A small contrastive image-text model, trained from scratch.
Model: 13M parameters, encoder norm batchnorm, encoder activation gelu, encoder widths [64, 112, 192, 336], text encoder layers 7, text encoder norm layernorm.
Training: muon at rate 0.011, batches of 128.
Data: 50862 training examples, 12.6 epochs.
Rows from block 2 of the text encoder, named by matrix and row number. Rows with one number belong to one attention dimension. Each number is 128 + 32 x the weight over its row's rms, rounded and kept within 0 to 255. All counts start at 0. Numbers have three digits each. After the name is the row's rms in percent of the matrix's.
# q: attention query, key and value (stacked) (text_encoder.blocks.2.attn.qkv.weight, 768x256, the q third), inputs 0-85
# k: attention query, key and value (stacked) (text_encoder.blocks.2.attn.qkv.weight, 768x256, the k third), inputs 0-85
q.157 105:146167125108040162166092174043127169191150149107061164111152150152105121110136161111111096083027123129150072143148169133149114155146144161155118130129177156087169132136132118148148166084105173111162150128078172061171167188104171159129114125107131104134120100
q.158 102:075100180119127084159164140139070187165144158073140165100155233111104152103107148082054111148191142107112152114097092134146154124080143113109130128192171143061149151137180115111082131139101102096110094120095159170131073080122139128133102152135084159124082175
q.159 085:137097129093155116081144143085164107091182135095168151164178149125157075102129143142132147134077175103112109128164201103112161092099085138102107195133152140188135138118091161067117089175184110109103156126145105120116130109198164154133144115125186131107111152
q.160 105:166069095131194138130099160165142128178162093144083184172102123162091143159135180107172125173133078149075140145169132145112119176157142174080134166136156036156105148147112097145182120142148134156097149153136069129144209124107077097142046092184121131103138114
q.161 100:139093110156111145096132104097114132161078118186128064076107085120120142173122030091198132170142133110130121080082155113139147161130209187136141075135057066107131107132088147087064163179134124160088112132137082125111209175166118176218092137093141145116103154
q.162 103:094162068160127168156110150112156095124127141077115124117122130152176079115129188157135155132080129139116142176171128163083167109089141104089135117136094156132085098134169145210118130118119137144161170142102189131103123112131142143112129098098082197119075110
q.163 098:090115108149115123190098104113094095165087130119194151150083130139137161133186095158134115179177141103106167157169146175133168137116144149108149104157117069105097148101100097144112112134066121178126084110162116087121096132050077178098092152071080179109091110
q.164 096:183156088158110159104132100149145112148106119142097139103199091167146119141143152144120155143112124121233085135097122116117117078099100159084108116140115075116103105114144134104089125103114104178199134085125135075107122136132169128157176195147099111121118158
q.165 100:136145111137089143117105046115147115165128102112165147142093113087142150094128157154147119102139100102180121132130083064118119140155150114134136075131101113075149101128099069143151112179086134180187128149097139097133132130178107134141184155084107112109087116
q.166 103:134140151120156192140120149152085126159122091111102104085132133128111144086130079097175107142146165171091075161113174141160147122119163166124161137124124092142101125186121176113150171135098080153164105165176120167152149091134142129129105142109128169093091174
q.167 078:165155171089118143134135094145159107113103153166098074137102092102111162127082177120130125145121136132133132123146159139107075142148040190153126177146122172185107164073168093111119123131105111134065159171143051107152099162118083088117073161125168079116159147
q.168 105:097083135105135080123098157125119150107177166140178096105181140117169132138085109130076129106075133070102139120122114122147133083074103131106148199130136136090163163071115151114184108078139169096122102096103109206185155117185046157156208106123152143116090130
q.169 103:115075166147140131097145045113123115098083134088180135120090068132080117161137116125176143132145218130152150148135128121162173050142142093135107130117134126132113158111069063122096143107101103065189142081128116127073094127143128133117116158125143096149096099
q.170 095:146150110128102117115090167127150162152151119127118115153109119110106175157142141162097155129227110150120169114157127079093180148100161197104137132056144137171124134083125095098098167068138117109202076071140148139164084159122158104158070132126093151108147105
q.171 087:101151107179098160082148076155139125114114129128214116135169097195184128130169088127136137127154087122122090133198181180083125130120198121073184135147087144142075097139133146167159120155161141153144106112114187126132121042123139167164122199152160103114113110
q.172 104:132120094107161157116119166188085119180129147164129075154125099118139114123080083155144182098144137122119175143153110166153085150095084146199150120118135156122200189091103087083120108177129074051144094142091110173073160172109116144168148151117150109099154090
q.173 100:111165039100130174126163121136140150153133134157109107108136176141127114098140165102150145098122073150166094115070114112148124157119156130077175113118121114077093123122183131115095143155181119109090139125110213114109083145130167083067114139118103150174138150
q.174 108:086132119111174069114123080125205109150123169135132150142124112126111133122158121141154115139151148196148142156150133115122100106155112156173108136144162120166147153142181160121141075128106109159131083134142154172106100133128113127089160133130097131105152083
q.175 097:091135174141096087144148160113092145125093145136115142167109160080088088154098158109104142137094120135082082090142061117086219099149150142113110207172110089130163119146163119088099107106124136135117141125089122101145143107163137069178143074134165201140154127
q.176 098:084138100091124130181146179137117155090188110114103168091123123148124126134153095152076139128140124156172098126084106063174143137117133124170120159099139096097070111160085119115121184159143163146104070130163148158126139087100136176112150090176035165127123090
q.177 092:114134179113175121079145145111113105205123104090131100165146123190057166122070103135101122176197163157105166188143173099120125116150117101109109160151159145130117137140084129040166186129129111099071130173175084138151155121124103117135128096135111152135058099
q.178 105:094122109169125143134024079118203141084144128180090122166133118152172119102110129102103109144086173144149120086113152129153149152098103117194174080093059177143126091188083162138088105165149132108145137167151113165126125139071166163112077185140108139127174112
q.179 103:112136115116122073139089126114161164070132106141127139099157124097131174084121136096098143102089134107107140081149115138131188149117118166127131183130170170164151111117144162159158082059136131127088087099136093112151095097190085134112187101144180121084157127
q.180 098:127165144098045106152151182150154133171155067154117157173132135145130172187125134129090138102152101101189166071137028099118158179118136085103132116089091102071153147133146080162082133098109139136112157130131135137077108114086111115137110115168170090113112107
q.181 099:080086139184144084116075133087068080094119138120112155134127139073128121086152146106100129065123142171175150143114150088158096125066088152194119107161153107195137123138118136129172142161114122151139144088181135118142098141089162098117094078094131138094134173
q.182 099:089149156142101139139116194098091069112155095129169111101161136143126150118136105122051110150114183073128133087109065132082138129119130147101129129155196151078101139135149168094107173084054125092131081128142110114148178117109100150137092139169118100141153175
q.183 095:171140162121076132091141132169072097094119116134140059151155148133129229152082121102115145139218138096085203135105122129113040105144095155108095124174151096163083132177122115179216085101114136121160108062141109126190159134134097124130114086132071125085177158
q.184 096:097130129119102103095099108146103187099126161114130132144093184123106126132160147114184086124092124125104128142163122166067164158161163100185169143152101107078161098102122118137138056097149144127145159215121085144166168072104133068112087184160179138133095119
q.185 095:165185081175155118158162075136160131153120179128162105131141104112151127127121088084163160152114082089097118088121082118096112200118136133074090129188143153170165172136188154100062118120152107126104176167132117111147181143081152078199181164088164137158134132
q.186 103:156111169108150146149132080134089082151081162180151126121118107149102101099115142122163142118105109112174073153136162126169142088134084088129111133115112135055102076109130147199130080134145083144182161082109157179121091111111188097113209140153134095159164141
q.187 109:122114133146183135170138137152126114090104132127142114149167117121122090100148119108201127085140150141127142063193149156069121138088113125109172121131101127165050097207174115138114112138166169132117119095129091112153141137174135156199111151107143145121146085
q.188 102:119135088094087144102184094118172144155055139142103175133119170144114106184100146164105129065081176147180141084126099116145115089212147130151148099110065172173172137097208125129135086099138115143129090118119135121111079128159192074095202137071126116113170133
q.189 110:104134174088085081121116139102054119089121093147156136099126114116098130197127094130145150164146163096164163131095185162186137063084126142108112102132162191159097128150118127154201154120111129088169089117131135148120147162182128139121099074106143105142125154
q.190 091:110175104158177087121114170068109101166102095128156164107123144138164154063088119204137103087115129173141100159104105095110052112153107150173187167160115112159181173155119104149134096119137147129153171157130082100154090125170092156148131116114121186085157138
q.191 098:134087142170131160082192128114118129061153159129107094132087160112095180073137096173127119084098167096156129108134124127125091105197100150185150097142150123190120102165083190164131128117088102113150126099100104104113145096140121092165135114104155135121129114
k.157 102:122173113178104075167068105097153132120117154151101098093152109110133139150138178112137129132060162155113183120063107086119138221130152093141087161115139133141163140149144131100110162130088125089115123203127081189118106120122063138147096141154096145167160132
k.158 106:176128068105084128125089165114161101111155146115145067100115085133110155109109130130158113157127157124110130109155105110096119099172154164139067159189066198150159141147163076128154159186146107170168149088153163134141147087159104131148092124091141129144127104
k.159 093:124118159168140072123134101141107128134060153102131148087104071082142187134133163120179098132138169129121161117123105155217086134094184171163182107129168122113139157158025135108054117171049098050113064141178115148156168108084142178180177125148142123119096162
k.160 100:129125131133113115170133104156138153092137111203132151162186134122156159145071081172146177079171114106184153107100079129123152092141148105139066091066155188073118110173228095098136108121138105084126160136131123152086135162104157153094155132106149142128105148
k.161 109:141137168138139181118145115139140092053132093139181137116168150157124128128188165101120114087185096134143144140158174123098136183130103089113128095110110063161135147129102101086137140090134130126141182086093152138111136117055096084120172142165126109111140160
k.162 101:200159175105077090127107128119114174125102135123142145149113144112149054139166109136099183107108142156123132163086128104074105117125145134174156171103155153162155154116129143150160106133130159087127066114089155128120053160160107168113159167126157131134150104
k.163 095:139135095089157107103174142173119069134159109181117146155124149149092089128161095138102121123092103152199077076167128113151157179142092126178086140147139176165057064139157150149144137141148139149112143075135147077096104121177133123144106121146133129083141124
k.164 097:070112110107138171095131147104111142115217156118115141157067133183150093126187138106206071070171148148101158133151125057094143204049143148195124066237107140153121114149069090111132099129111163141146135159127127165109144118127178154121163080152126105137163127
k.165 102:100108136142128164059157150077187123138149088178098124068086097127129162115177140128194094096128132116132105100105185135103086098195114122144079182201180122178119162173150155136188124069160107097118101130084099163100044104135198120113097123166115192081150099
k.166 109:146162118096094077154088087080165186111193127126119166117173132153120075109097138021038103143139196158094180145178100095120143141064086163148083106078085164095116146096111096126094112173146089093097157081099111062156136103110099119105063089089135127134115158
k.167 074:097102170095127142112143129094082072123142153109115105118196126085081117151133150158166074124175100169118140069123127110163161116180070155076126101133123107131140050114124146125139117094125187119105116175114125133137123095146173114127142148147062151153077148
k.168 106:147154129162090146128128092136118147160119120167135145185084137102101080121154136142051152120195113168127105127088120193104166026177113186135115133135120180178097137108102109093061169151099128082154152096176092144104181172124165071115115155124137128186120123
k.169 104:098098117135075131083108185127164140147081126109121164113107152125105141154118105133154113110128132141142100098124122112185165181091145130126161112170117120138093090085199139120076043169124115126117120095100116108159152160149071095102117153111108125093147162
k.170 102:153079095122192105138129166121089118130140113138127152106133082098122076107173190167135103094086109186142120111089180185139149097148097134111133174122120201129122134119146123072121103204143142156104208143124072169137127147110129094224156192150104075177081112
k.171 087:137161115069154130139106130155120059126061103156171114126091135120122157128170098147129147133118111160164143133130145114033068111107122118142159173070140126129185100139125161150127115071074098119151154173118111164149129157115112171173146077129062119066124137
k.172 105:150118162131191136091167124101083107214141136084105142150069134112122087074138173136180142119175119128119093081137128117120171177149143117104202127145118111087068085134126137143104140133180160115134067143145111097121134151073138125084096173129127151170132198
k.173 105:123170129156150162149115135148169160149154096129111097127110130148120092144151117120132137137155100141095071144094080080078110090149131054165148116132079123146130098124171134177175139175116148196144109079087070159125118106177153168146088138116152141113067150
k.174 110:116084157119183136106119182118116093140112196103096125079131114082106138159114059163170075155044098096118115093123137159190167136177187185141132115208122203128129141185170148121132082149107101108084129145111112133137176152159181149102163145089158165096134153
k.175 094:063077168185089099146134194146096131149105171143142109091112160124134137161163089108179144127178104102153114180136119134136074138141097104143149151096107094099154131171132091137159065126147131120100139121155133154068085095108157149136145120143060163148101141
k.176 092:155114084142064105131157131180110113120166071102146108125132000128209175101111178078143098175088160091132130125148142105114147085135142115137078131129129111156164149129120143145110164137155117155171109156082158104167172164176137147159143131072192091107085096
k.177 094:155157097120136096100085097104186133117104127210188100101144131105089112072124165108131164107105161113174145123132117148167137115132127180080086113166185130171083170132137133136106064196165106154100161074198158128040177131133140139148081124099111135096083110
k.178 108:169139136141114143172076152124097157158178101039138178115178132169105138145156117104127100206113159118127092102153142116169146119107168121106108112118083074136163156116100143140112123128159128173117074105105097067166110154111095132171117151130096080067114179
k.179 106:145086153136156132137086097152147077139101143138097106140162176136135158134065154156080123177156133156119157116119123183183096112125092141152202148082140089115188131107059156079126183095060133141155144168107143162111142127095145157156140128100113100099116176
k.180 107:084156065138133172123139162128146113137126113078139127118107176157161143085178176119192123136088148128100122117155156136122139109158140079118133130155151156135101139136141186124172158074162159150164148165072174091153124111117134010149187100133169062144134141
k.181 089:170080135129172126113188065115131079148140157113090080152201155102140054144133137168154121135127142123091155134131163135179154127148140126139137129170106172130063145101160158152140116148076106129121145131172114151110162113165111130107142168103208143103053041
k.182 100:114134083099184112087116076167080146124153076162108075163130171156129125116141134153094112165136134142118155074143140107129187188107118142150142140116098121154201124148151103166107213166093138174129132094171130086074149143138108147149102157131063142115135050
k.183 089:146129137110107068063019106115103148086115142156110134211187106081106085095127173164095136091094147184151133077171116195095159102086136110109138098117111117156158112112144161172127131069114129135132127154183134090098125121148126148077115100168148055142154111
k.184 099:157166131131086175173153151107172105135047120127094072110103109144156083166108105114130204138111112077152121173080151098136081126110153184123101123092144133134091119105178134181144133084142129130137176124099131111165069165079125116116175071135158108166138107
k.185 105:091070139108137190130103162098123142195088166115162126095101113149135130173187138120108113174145109117124124154073158126121134117078128166144141142125126085107124122136146120096091149152117112103144122145139105159073182106142100087089179095138135134220112097
k.186 105:120125074137103108128196138093101143126177233104088143173126146122130064141089097148122155139131101109128111144113162114124122170131132140151097112174085120070128090090127128152120157145137181132122089104130094113126150159146133150148048151144155227081173093
k.187 113:112199157107126134166152134151140103131111116096158135098097141145144171149108128081060131134134133123096126125192142189116107099091144094136167093107108104123160059148144175082178136091114127140119082134093098091147058077135129152108155119151177140128137169
k.188 103:064158111182188194174134147119094073123148145078122089120079169114134113135096083069162097116052102091116118092101050131092125126111160133166145138176173117138165108191095133076188092141126095187167112155143172114129116123114170165156158107135132075109165156
k.189 112:090162090159101121089037059130134145066165090092134166159145188147135136074068128128072073155159106107084120180120123132172204075125081169116154130099116144124170165085129127122120122129111099131111097151099120142174169145150143139106067103145089041127137137
k.190 091:154094164071166136080171154107082120007145139145107090129172197083135086174149074175141139133072093176083084117082203176131140067143108124076110107071188098145101107177134115111162115054082105088133126104156120141199095093122152164118109128158130174079162141
k.191 095:122120125129096182120133152189161141141127200163094183144160078170123103153104116157104107146113105097204127078106117144068113175123141145125107056165114124114082063165178078123121099100127084170120220122188149091150102092111125142163138131065112181090187150