config = dict(
    crop_scale_min=1,
    tokenizer='char',
    encoder_arch='resnet',
    encoder_depths=[2, 3, 4, 2],
    text_encoder_width=256,
    text_encoder_norm_position='sandwich',
    text_encoder_activation='gelu',
    text_encoder_mlp_ratio=4,
    optimizer='muon',
    max_grad_norm=5.0,
    epochs=12.6,
    lr_schedule='cosine',
    warmup_steps=500,
)
Rows from block 3 of the text encoder, named by matrix and row number. Rows with one number belong to one attention dimension. Each number is 500 + 25 x the weight over its row's rms, rounded and kept within 0 to 999. All counts start at 0. Numbers have three digits each. After the name is the row's rms in percent of the matrix's.
# q: attention query, key and value (stacked) (text_encoder.blocks.3.attn.qkv.weight, 768x256, the q third), inputs 0-85
# k: attention query, key and value (stacked) (text_encoder.blocks.3.attn.qkv.weight, 768x256, the k third), inputs 0-85
q.7 093:497534496441493532539523497498532500477464543494482518494503477470517468548546522528562483516499499494525523533531502520514468511496505500496491503535510493455559501485496490537455499519467459465501514488489471477443493512534499524506523485542498510515471510
q.8 089:511522478532492490549486509528516489445510460519523496489513531537470507522477506471474545464466481532474463517543494496495515486491502528536503490515477453536478537505517506496494473474518476561480532515455513493480525496532531485471525524514467482490456476
q.9 096:511519487522505522503432506513466486537447534484553544488489517505494495482499518474446496485483500485527526474488506486507500508509494465483475595487520473462531482477478517483478478472502509507495547492504544514506511533466543477499490519491541459541466542
q.10 097:549458518501512482411504525499521498533514497510463534519550518485535529517481499494449478566533485479502481489477481472506510509487508502527542475498522501494458461464502517492469473527532515501469494504465476495482525509502480491515484496484487492527554455
q.11 071:527486514490490523478512485452484474496490528484490501499530500553505499497501461522533500478496487529539497458508525488538483505495498499544541485513478513488529478524516467537461503510526497511495550494509511456488535473463499547493538464523508519498483470
q.12 094:511518490492474494478485524490505555442478506483475493500507500498490459471502450504507492497535540492572479498484485461481522519528490481521509503504470475514476468505514505513513511521485509510454466563472477527528504521518468531519504473502479499473486521
q.13 089:465494491458544479468498502475485516492568475516454469497452501484514515493525531533486479520518512500479508479502514525508483510509480510493488463518468477501517530495490544519453529479520520529525525467498434521506510508492528506504441495506536474495511490
q.14 106:476489528454509467500551472481457493555528504506499478520512533491536543499498558530499497508482488524467518444516436506479490500499514498471503490526497510538517538491504511492486500469523487518503510526520511505515514490507561453474506458531504515479504521
q.15 099:507495452512517514517446477500492523477509484506529498462462525502468480482465507491501478448546489452535480500502507492532472476486535502479511483481481504528469515498492525498515491491500536518505528499484487514484493524534510502463491521485502505529530456
q.16 112:532472531491455492520518457504514484494487483475511492551503546509498516558528496503493549525509443521520507533514507503508497484475491475481516499468487481532560522474496520508496453485488508513505449537490472496484468490515507504488549505503556530496519498
q.17 082:499442490485530512511500463469467458459530510506522509517437495486505518525492495512478533513476470490530498500473494534479473494436500491518494500487498525445479491463522495513526493539485513513500498456522507482494542484470533466529495485535506527528509488
q.18 102:528450491513503463476519523543489482523479491506492551491494530485470515499502508471477506485569517465531503496495498516459513480536512517512506491471532547534475459471518509497542478464486478477527507476487506490511498520489525490503519476480556545512458486
q.19 103:521463514506511502496478509515475524520503522539521534509476495520548499527493532542478469513457482483513540490501503527523512495484507452509492496497509520494490480469488502513543473493499542492543485506491527505480466509485429486533468501439484471486514499
q.20 108:481479493480523534500423498490530516480502496531507523497487523486496525498490480496510509473506482500537501482509476476510506486498562544502509508487511530471503499476497515516504493460491477494520504496495550508484454482479456479541486506496530497526535542
q.21 111:472495528487527505523558522484470531508519458549486442490521483532482504522496474492540512490512482495484493458485471491500476504510517553538473481485492490519484538498472473471536486484501475523479510488496476487535511483525534511515459496529479519489491494
q.22 094:457493507490493486501466500457479536504519508537462461523489506494503510483452499529522472491449458504522472476520499478517506488535536508546451482499487504538546512498485495502485476472468503489488485538486457481520512501495507533507479471516484538475513552
q.23 087:507505476510512499514494519493476494458481492458506513528540520501492475491531488457506496493479522493548531530458540490511491522513509514477518481504480502501514448478462515469503487509480509533463473488529514526472453468499526511497499429542463495487476482
q.24 089:519494497503520497505510531476526538493473474486497520464418498480530510451531450504519445539504489467486515467509507524460511497508502490509512487503464481460502489505499525530500502465503543497508520505509462536505489482506481522491448507516501527518518511
q.25 101:476531523497502505552468510474495550501492497498526480473539512488498509487529553470518500427481495518546531499535545535499496491488531534440496467483527465526558545469488519505430518491481510487525473487487508504487494524499494471473560496515517450533490476
q.26 091:491520478512492522505461489495477482503500481461506516475465528504503470428550472505474500552468513520461515492506467476530525541480465517519512539512506446484475471505481543496491510465519522533483516521501506487505532514515505492514515515493489426512549498
q.27 101:482491522509502498495495528538451459515532552519481487510486510565507465465485534472518518518491527464533497467498510508478521520523519484502460532504511509519533506516501458469497514509500471509522519494476514495499517503461565493508489517523540529465529484
q.28 100:535541486542469488515471493503523501504532503453483526471519454515514478513507480495491541465454508552511471537507492475515477538491470515481497480501528505512482527499510533528498515479524481462552507512498507480502506519490540502524502518453505508495511543
q.29 111:489490516515481458489533517512512553512489497503476474506522529494530494491541468491484492501533516514478545516495560488498493513486472553507494503492531490512493451534539485465512539502508498473482477484483485504483506510509567476463529521486529511424511489
q.30 092:501528539483512519531520475493506514499485459450515487501483513508477457463479479487547496515465490518533507487492515466524516522522523495508463495447491496436518469497474483483487515531482518547496529479517477509516447528478508502533516488508502541510453492
q.31 094:489490481537499462485522504523506511470516487527513469550512497543502490480491484519524513472493537471481560533471547455506508522489446535511520465503495512510499478522554503493525458529501481499471527497493496476459506450497525487510521525484488507458502483
q.32 107:520483531481526508521538541507492467483461477490493500502487494452474498469489474484525521514511512484503508477516520497507524536499526456503474505473477467512463484529513520522469533570480459524449492518501497544512485481466495534478410496476501498491510492
q.33 098:550517568545527532487490524494490499490466488470499495479488474483511488467493516543473495486491505512515465485451529548462498494476464520496510517526484506497466497506474476511510499484501513494485531455512501528520446504464484480489506520519501486501460460
q.34 090:503511505470513487478483525555510523546496538505515514472530471485470476470507520462499466559536501500502486479483527491502502545493519465464508528494499476499497534515497524465496520500489466466491519491523536523488472456508473464531459491496471486521520533
q.35 083:521482496481536455471466520487516508499539538520507509496485501565500535490477506477500532487478499510486470511525503522507456476506496492492525480511508480489473527492502497527490512565483454508472481478522517455482535494528457502435503507495429486492512466
q.36 095:462471546499428487479505512482532523512510513501470482476502482517503536498530498528478506500470521503489490483506467475461498471510468483529495488547485517512495510543522507507502505513505495471515459514504501487519497556490489500504468522503501525496490541
q.37 093:548528459484477493529508494514507505521483498509506493472464481520502507479496514470516487510526521528465497481513508484490491480474539529484504523489487485512502511553488519520521515555496484435514473498488500502494477446492423502520495533483551497511522518
q.38 098:502510533487494499507543465482440468446521531496520475498521488476496531540499514470499518478495518519510531501517493511545514527462533457508471523462505518506505505534489487516520524511477510449494495517495497548501544498496525528515521478486498470480471490
q.39 104:479493475493501481478526496511507468499542492493511482496450493518473520457469529523496491481525479542482486494496501498481503477511506507482499530499497512528504473486517530431518512478515539545491505440493525488500554480530510481542486474498506511533496474
q.40 088:517546486514460517531519473489532464521514501470492471503510475519467473526474528499528550498501486489463432525510525491512539513501506498518521528479508490487511530498498512512492481491498501480497517507463520454491509489491508540491512496517534474551465470
q.41 110:496498506533452481546468477554459519496499492511539487497533497489538471507536455457487516498536472503486519518507487527502486497479499516430477507505461510544517537517508486499534533494514485473529552488514504518511512500532512502474549502492521501512480483
k.7 095:535496524466517491423515489468509530530476478485512529477477504510469506488467518494471515530478515481523490515510534512490496483514433505528493508503486468511448477522539491516529544480519475455474526503491560537491532468543508510500504544494493493559524514
k.8 094:512467446476520496437478514484521548466527541515502528480493478533480486480535497499528476503524464553500492487505474478508494468496532504491506451554512490479503570484506488526477511529488490525514488514477470457487493504503467513497495463506508496485509582
k.9 089:514507520532484505543514483519495522499497479490495458522472520523505527475506487519449495494497515521501484515469528509508515460453525475529536444536509488501463531498502541508526521523484486481483472468510477493524508477515493523448452443510523516472485522
k.10 094:508541534492531470522491533481487482488546481520491485505545494466503516534498469447513529475505507524551508481503498483506506507493499473499480422503477514525488499557508493456489479491481496504518469517503445509504497504500534520509497450487490526501494488
k.11 079:517508502495496525517484528520474549523502482458504483490446512463568478494463477465494496540518515532520499493468510507507507465514513483503509434511519482585493522494502514507475489509481493501480512473508486529495474475472517428476528474491500518527495493
k.12 090:457479503472517526442488533504506461487527536474506460513521505527514514466533494518490505520509485471510517527476505529566516463489513503541476523516486516532507476488509506490487493543462511454497531491496472521539493517534528469456498502500479487489517513
k.13 089:498527505505482462462556475495532473536545502485533513508520504508480506497493481491482491522477485491476431499518495504473499543496522495461468523496486527525506459516493508506499524531498506536512508525508510499577469502498512510487522511512489468484520506
k.14 108:522519499527493491524492466501520499494483502492502506483484474533480470502499532484509558533477500469502467521585491492414476508483503489490494505540510522504476435502461498483492524500515488514455477475525518522478524486501480519534517522526463508492530493
k.15 098:436530475503505462512493514459487494530503544512459496482493526465527466482499530557487498490511481544479539526464486547503514508522532502486486515535552519493550526489513506513503500547493489515503472490471444485489492519526496492489530460469507502458501479
k.16 114:502522468527467503477474497520495473478502502516507503453524441461489499464525527469512525507506529514508483506494492498503535485507549513513516481535534509520456507484507495508474520502456511515470462500450501523528495514475504500530481529470500539528504490
k.17 086:496531497525461488517464534481536534502527501505490533494500495474521505452473468438515508504504502507512558481530504491489504544558512490465499509490522471488459490503484500510509496449498451484492513510515514492492504471547495542505534539502506505437519465
k.18 101:510522467471536537472501496468545491529518503527476505522526548521498532542510534488540541458499549472473508466500505493496474495526475457556474511501478497501498587460505480489527500512519502468494475517505498486501498492511518464495498526519515534501481489
k.19 111:500481486497516496529491465524491430552507503443536494498514500480501551475506509503514548473531530465506505502522496495479510502480477540472517553509471517493476486493535522484541467459511493536506528466531499522484540488509508504539520573518515533450478493
k.20 104:507513522497474502490548535490526524524496492549474489511509516491487539540468486528496503496472476494498454557503527504522504486495445517493497485481457503463505518499546505502491507473534509494519513527494509489489498520510490512515468532466485528469478486
k.21 109:507472546515516504491518470501516504534469535502525524484498485479493533489481511511514499510489479501497486496524487467483479457530508460446498482456514509518557496523449478485496472485493511495478488460529514493474484494454516489541548505520528521498516511
k.22 091:508521464549516477528536504487491473509483472462527538546543511479479486527436502518508487482490522539536497543492464472523498471481502494470489489506459502493463484523477541501488540485501495479513515504513482484487440498462523494522515468542507517504446461
k.23 090:486513475563500455459542520461465515502531565531473497507453546478522530479492474471470476480503489487473511514487517484530489503517495499532496510502527503497502500508517469500497520521492512454493466492467515478498456487498532468504471523512532488491477528
k.24 090:537506512508481506472510479514506469502507477519533453527444516517477528508484503491499505541495505478507488521497505509554490503453502508514447490489466520468458497512530561500537499462495490500428518513463554476511566489494546480492514551516495491512447481
k.25 099:464481489507470514471510506505529465488487502494502496515505542508502486480489529462485466517496457473463467491500484487490517504545474498524486539487531498450517491522526499513444544518520514463512471464503497469497503517511472511502497530495492472477504498
k.26 090:513527504501456527485511486524495511502522436507481466505495492506487501511498476534513491470454487546537485527483524532506505496535498483491506471539498513513474510481554500473512557502498463492499473502486493502469532505481480481504471502497477492475490491
k.27 098:483485525520443541533508492530455494524532505442543518510477471498472517510546520533485496484549546498502500477515482499455525489509479476464509478484491491515484457499508498521520547520494521484505481470485529511531484500529478486480544493505503540497495522
k.28 100:553479497472501542525462464495542560506509510509469468507506457500523454513524460543499490486499498473447556515506499542514540482488519475528520513483519476504510498496491452486489480485493480497516506511528454483499479499497492477476442497477502486506479524
k.29 113:504464504502531489537499502514470459489506503506476473507469500522458476532501468493485489516483533455439504508521493485526475495464513490517476510487501574483509524513485465495456502530514517516531474526521526519507483492447479501467484483462460472551494486
k.30 087:506506535515481490509518548478526525545518541508451485539491479533502499467466496516487479486500472478525520461485491509537508487535514458464534484494508480513504473499495507507498500452468482452510553547479509544521476489542536525540493498504515532484462458
k.31 089:452470511481499494510491497491529532483487467514502498456477489494521509486501503504535507484504529510470528477502494486534476510500545482465489483531497503509461530458521482525448521493507519484500479511502484456508480533490449469514510497544526517590521522
k.32 103:511498510521498494493502551500454487499471523507530479543473479460543503505498461471425473483509501500541537531447530485549507515488490494527465472473509458525497501538475499512489466505494517525522468525491460475511530478503488522460514433487498512449558498
k.33 104:486513482478497534481485453494487491471518558501492520510465500515493481511534499481515486511551497511524526463452473499503496491478512475483505471496517511487521517517457498517508490463527523541527489485490506464468505473491511531498451504486519494489463520
k.34 102:469487532495493469510544501483493472455502510526485503519489485525502532514503510504495509493489485450491508491483530503457473509466465492500489558462495466490488458508481493534542491509515517484494486470493513534501493521562501522480502497478507482518523539
k.35 085:433478522546488494500450473500471501435471513471509504526504506468483509458522518531510491467502516506470527460518498463520471500507494493470474517527520495490478470524482486518503488481514512542526510447522467480457538466511508519511519462506523462465501499
k.36 094:504552510495487515515492465550485460493484503451504483504540527476520496510518533483501489488546492497490486484562517493514511499497512516492476514515478515475473488471539487524544468502475500504462569483502503493486507497470530484501502493496481484486516469
k.37 089:509460457497476523481543488507475447492470496518511489526525459465459491516469560526463519494513514524496529512513499537466492497477479473515476536490487497494480465494494505518485487476488481521511491472507524549443503467502522521478498504480512485533490475
k.38 091:513478530487488500454470520503490529509465509515504561480519514517499481537444508472479490498512505471516527540492526492454495538508507524521475493484512466509473543458488498502483495477474487534486498488533523500483494485526522513475528523528528535488509529
k.39 100:503490456498500504548503504514497514494531450449491498494494510514535478481437505471505476482523464535514496506518508509489507531526508534523511500481519513476534466481487468484520526491477473515470481523503515458519488541484534523468514510470472482516514483
k.40 091:494496477426504480490510499484528527472512471475509530483528478515476461476499497487520486567521448517507511494494500517465509480470527534514487551490539507480532476490492477546462516497484455488500491482502487528463510531468457448511521486520525520519502514
k.41 113:494484524470491493488506463472541544464528540511501510477488481479438489504497563485508482489504484493468513523495471509499492460506524456509496509493518494520541523540502463486455516546499541498502496473540523499503511503499516457462493496472506462492515539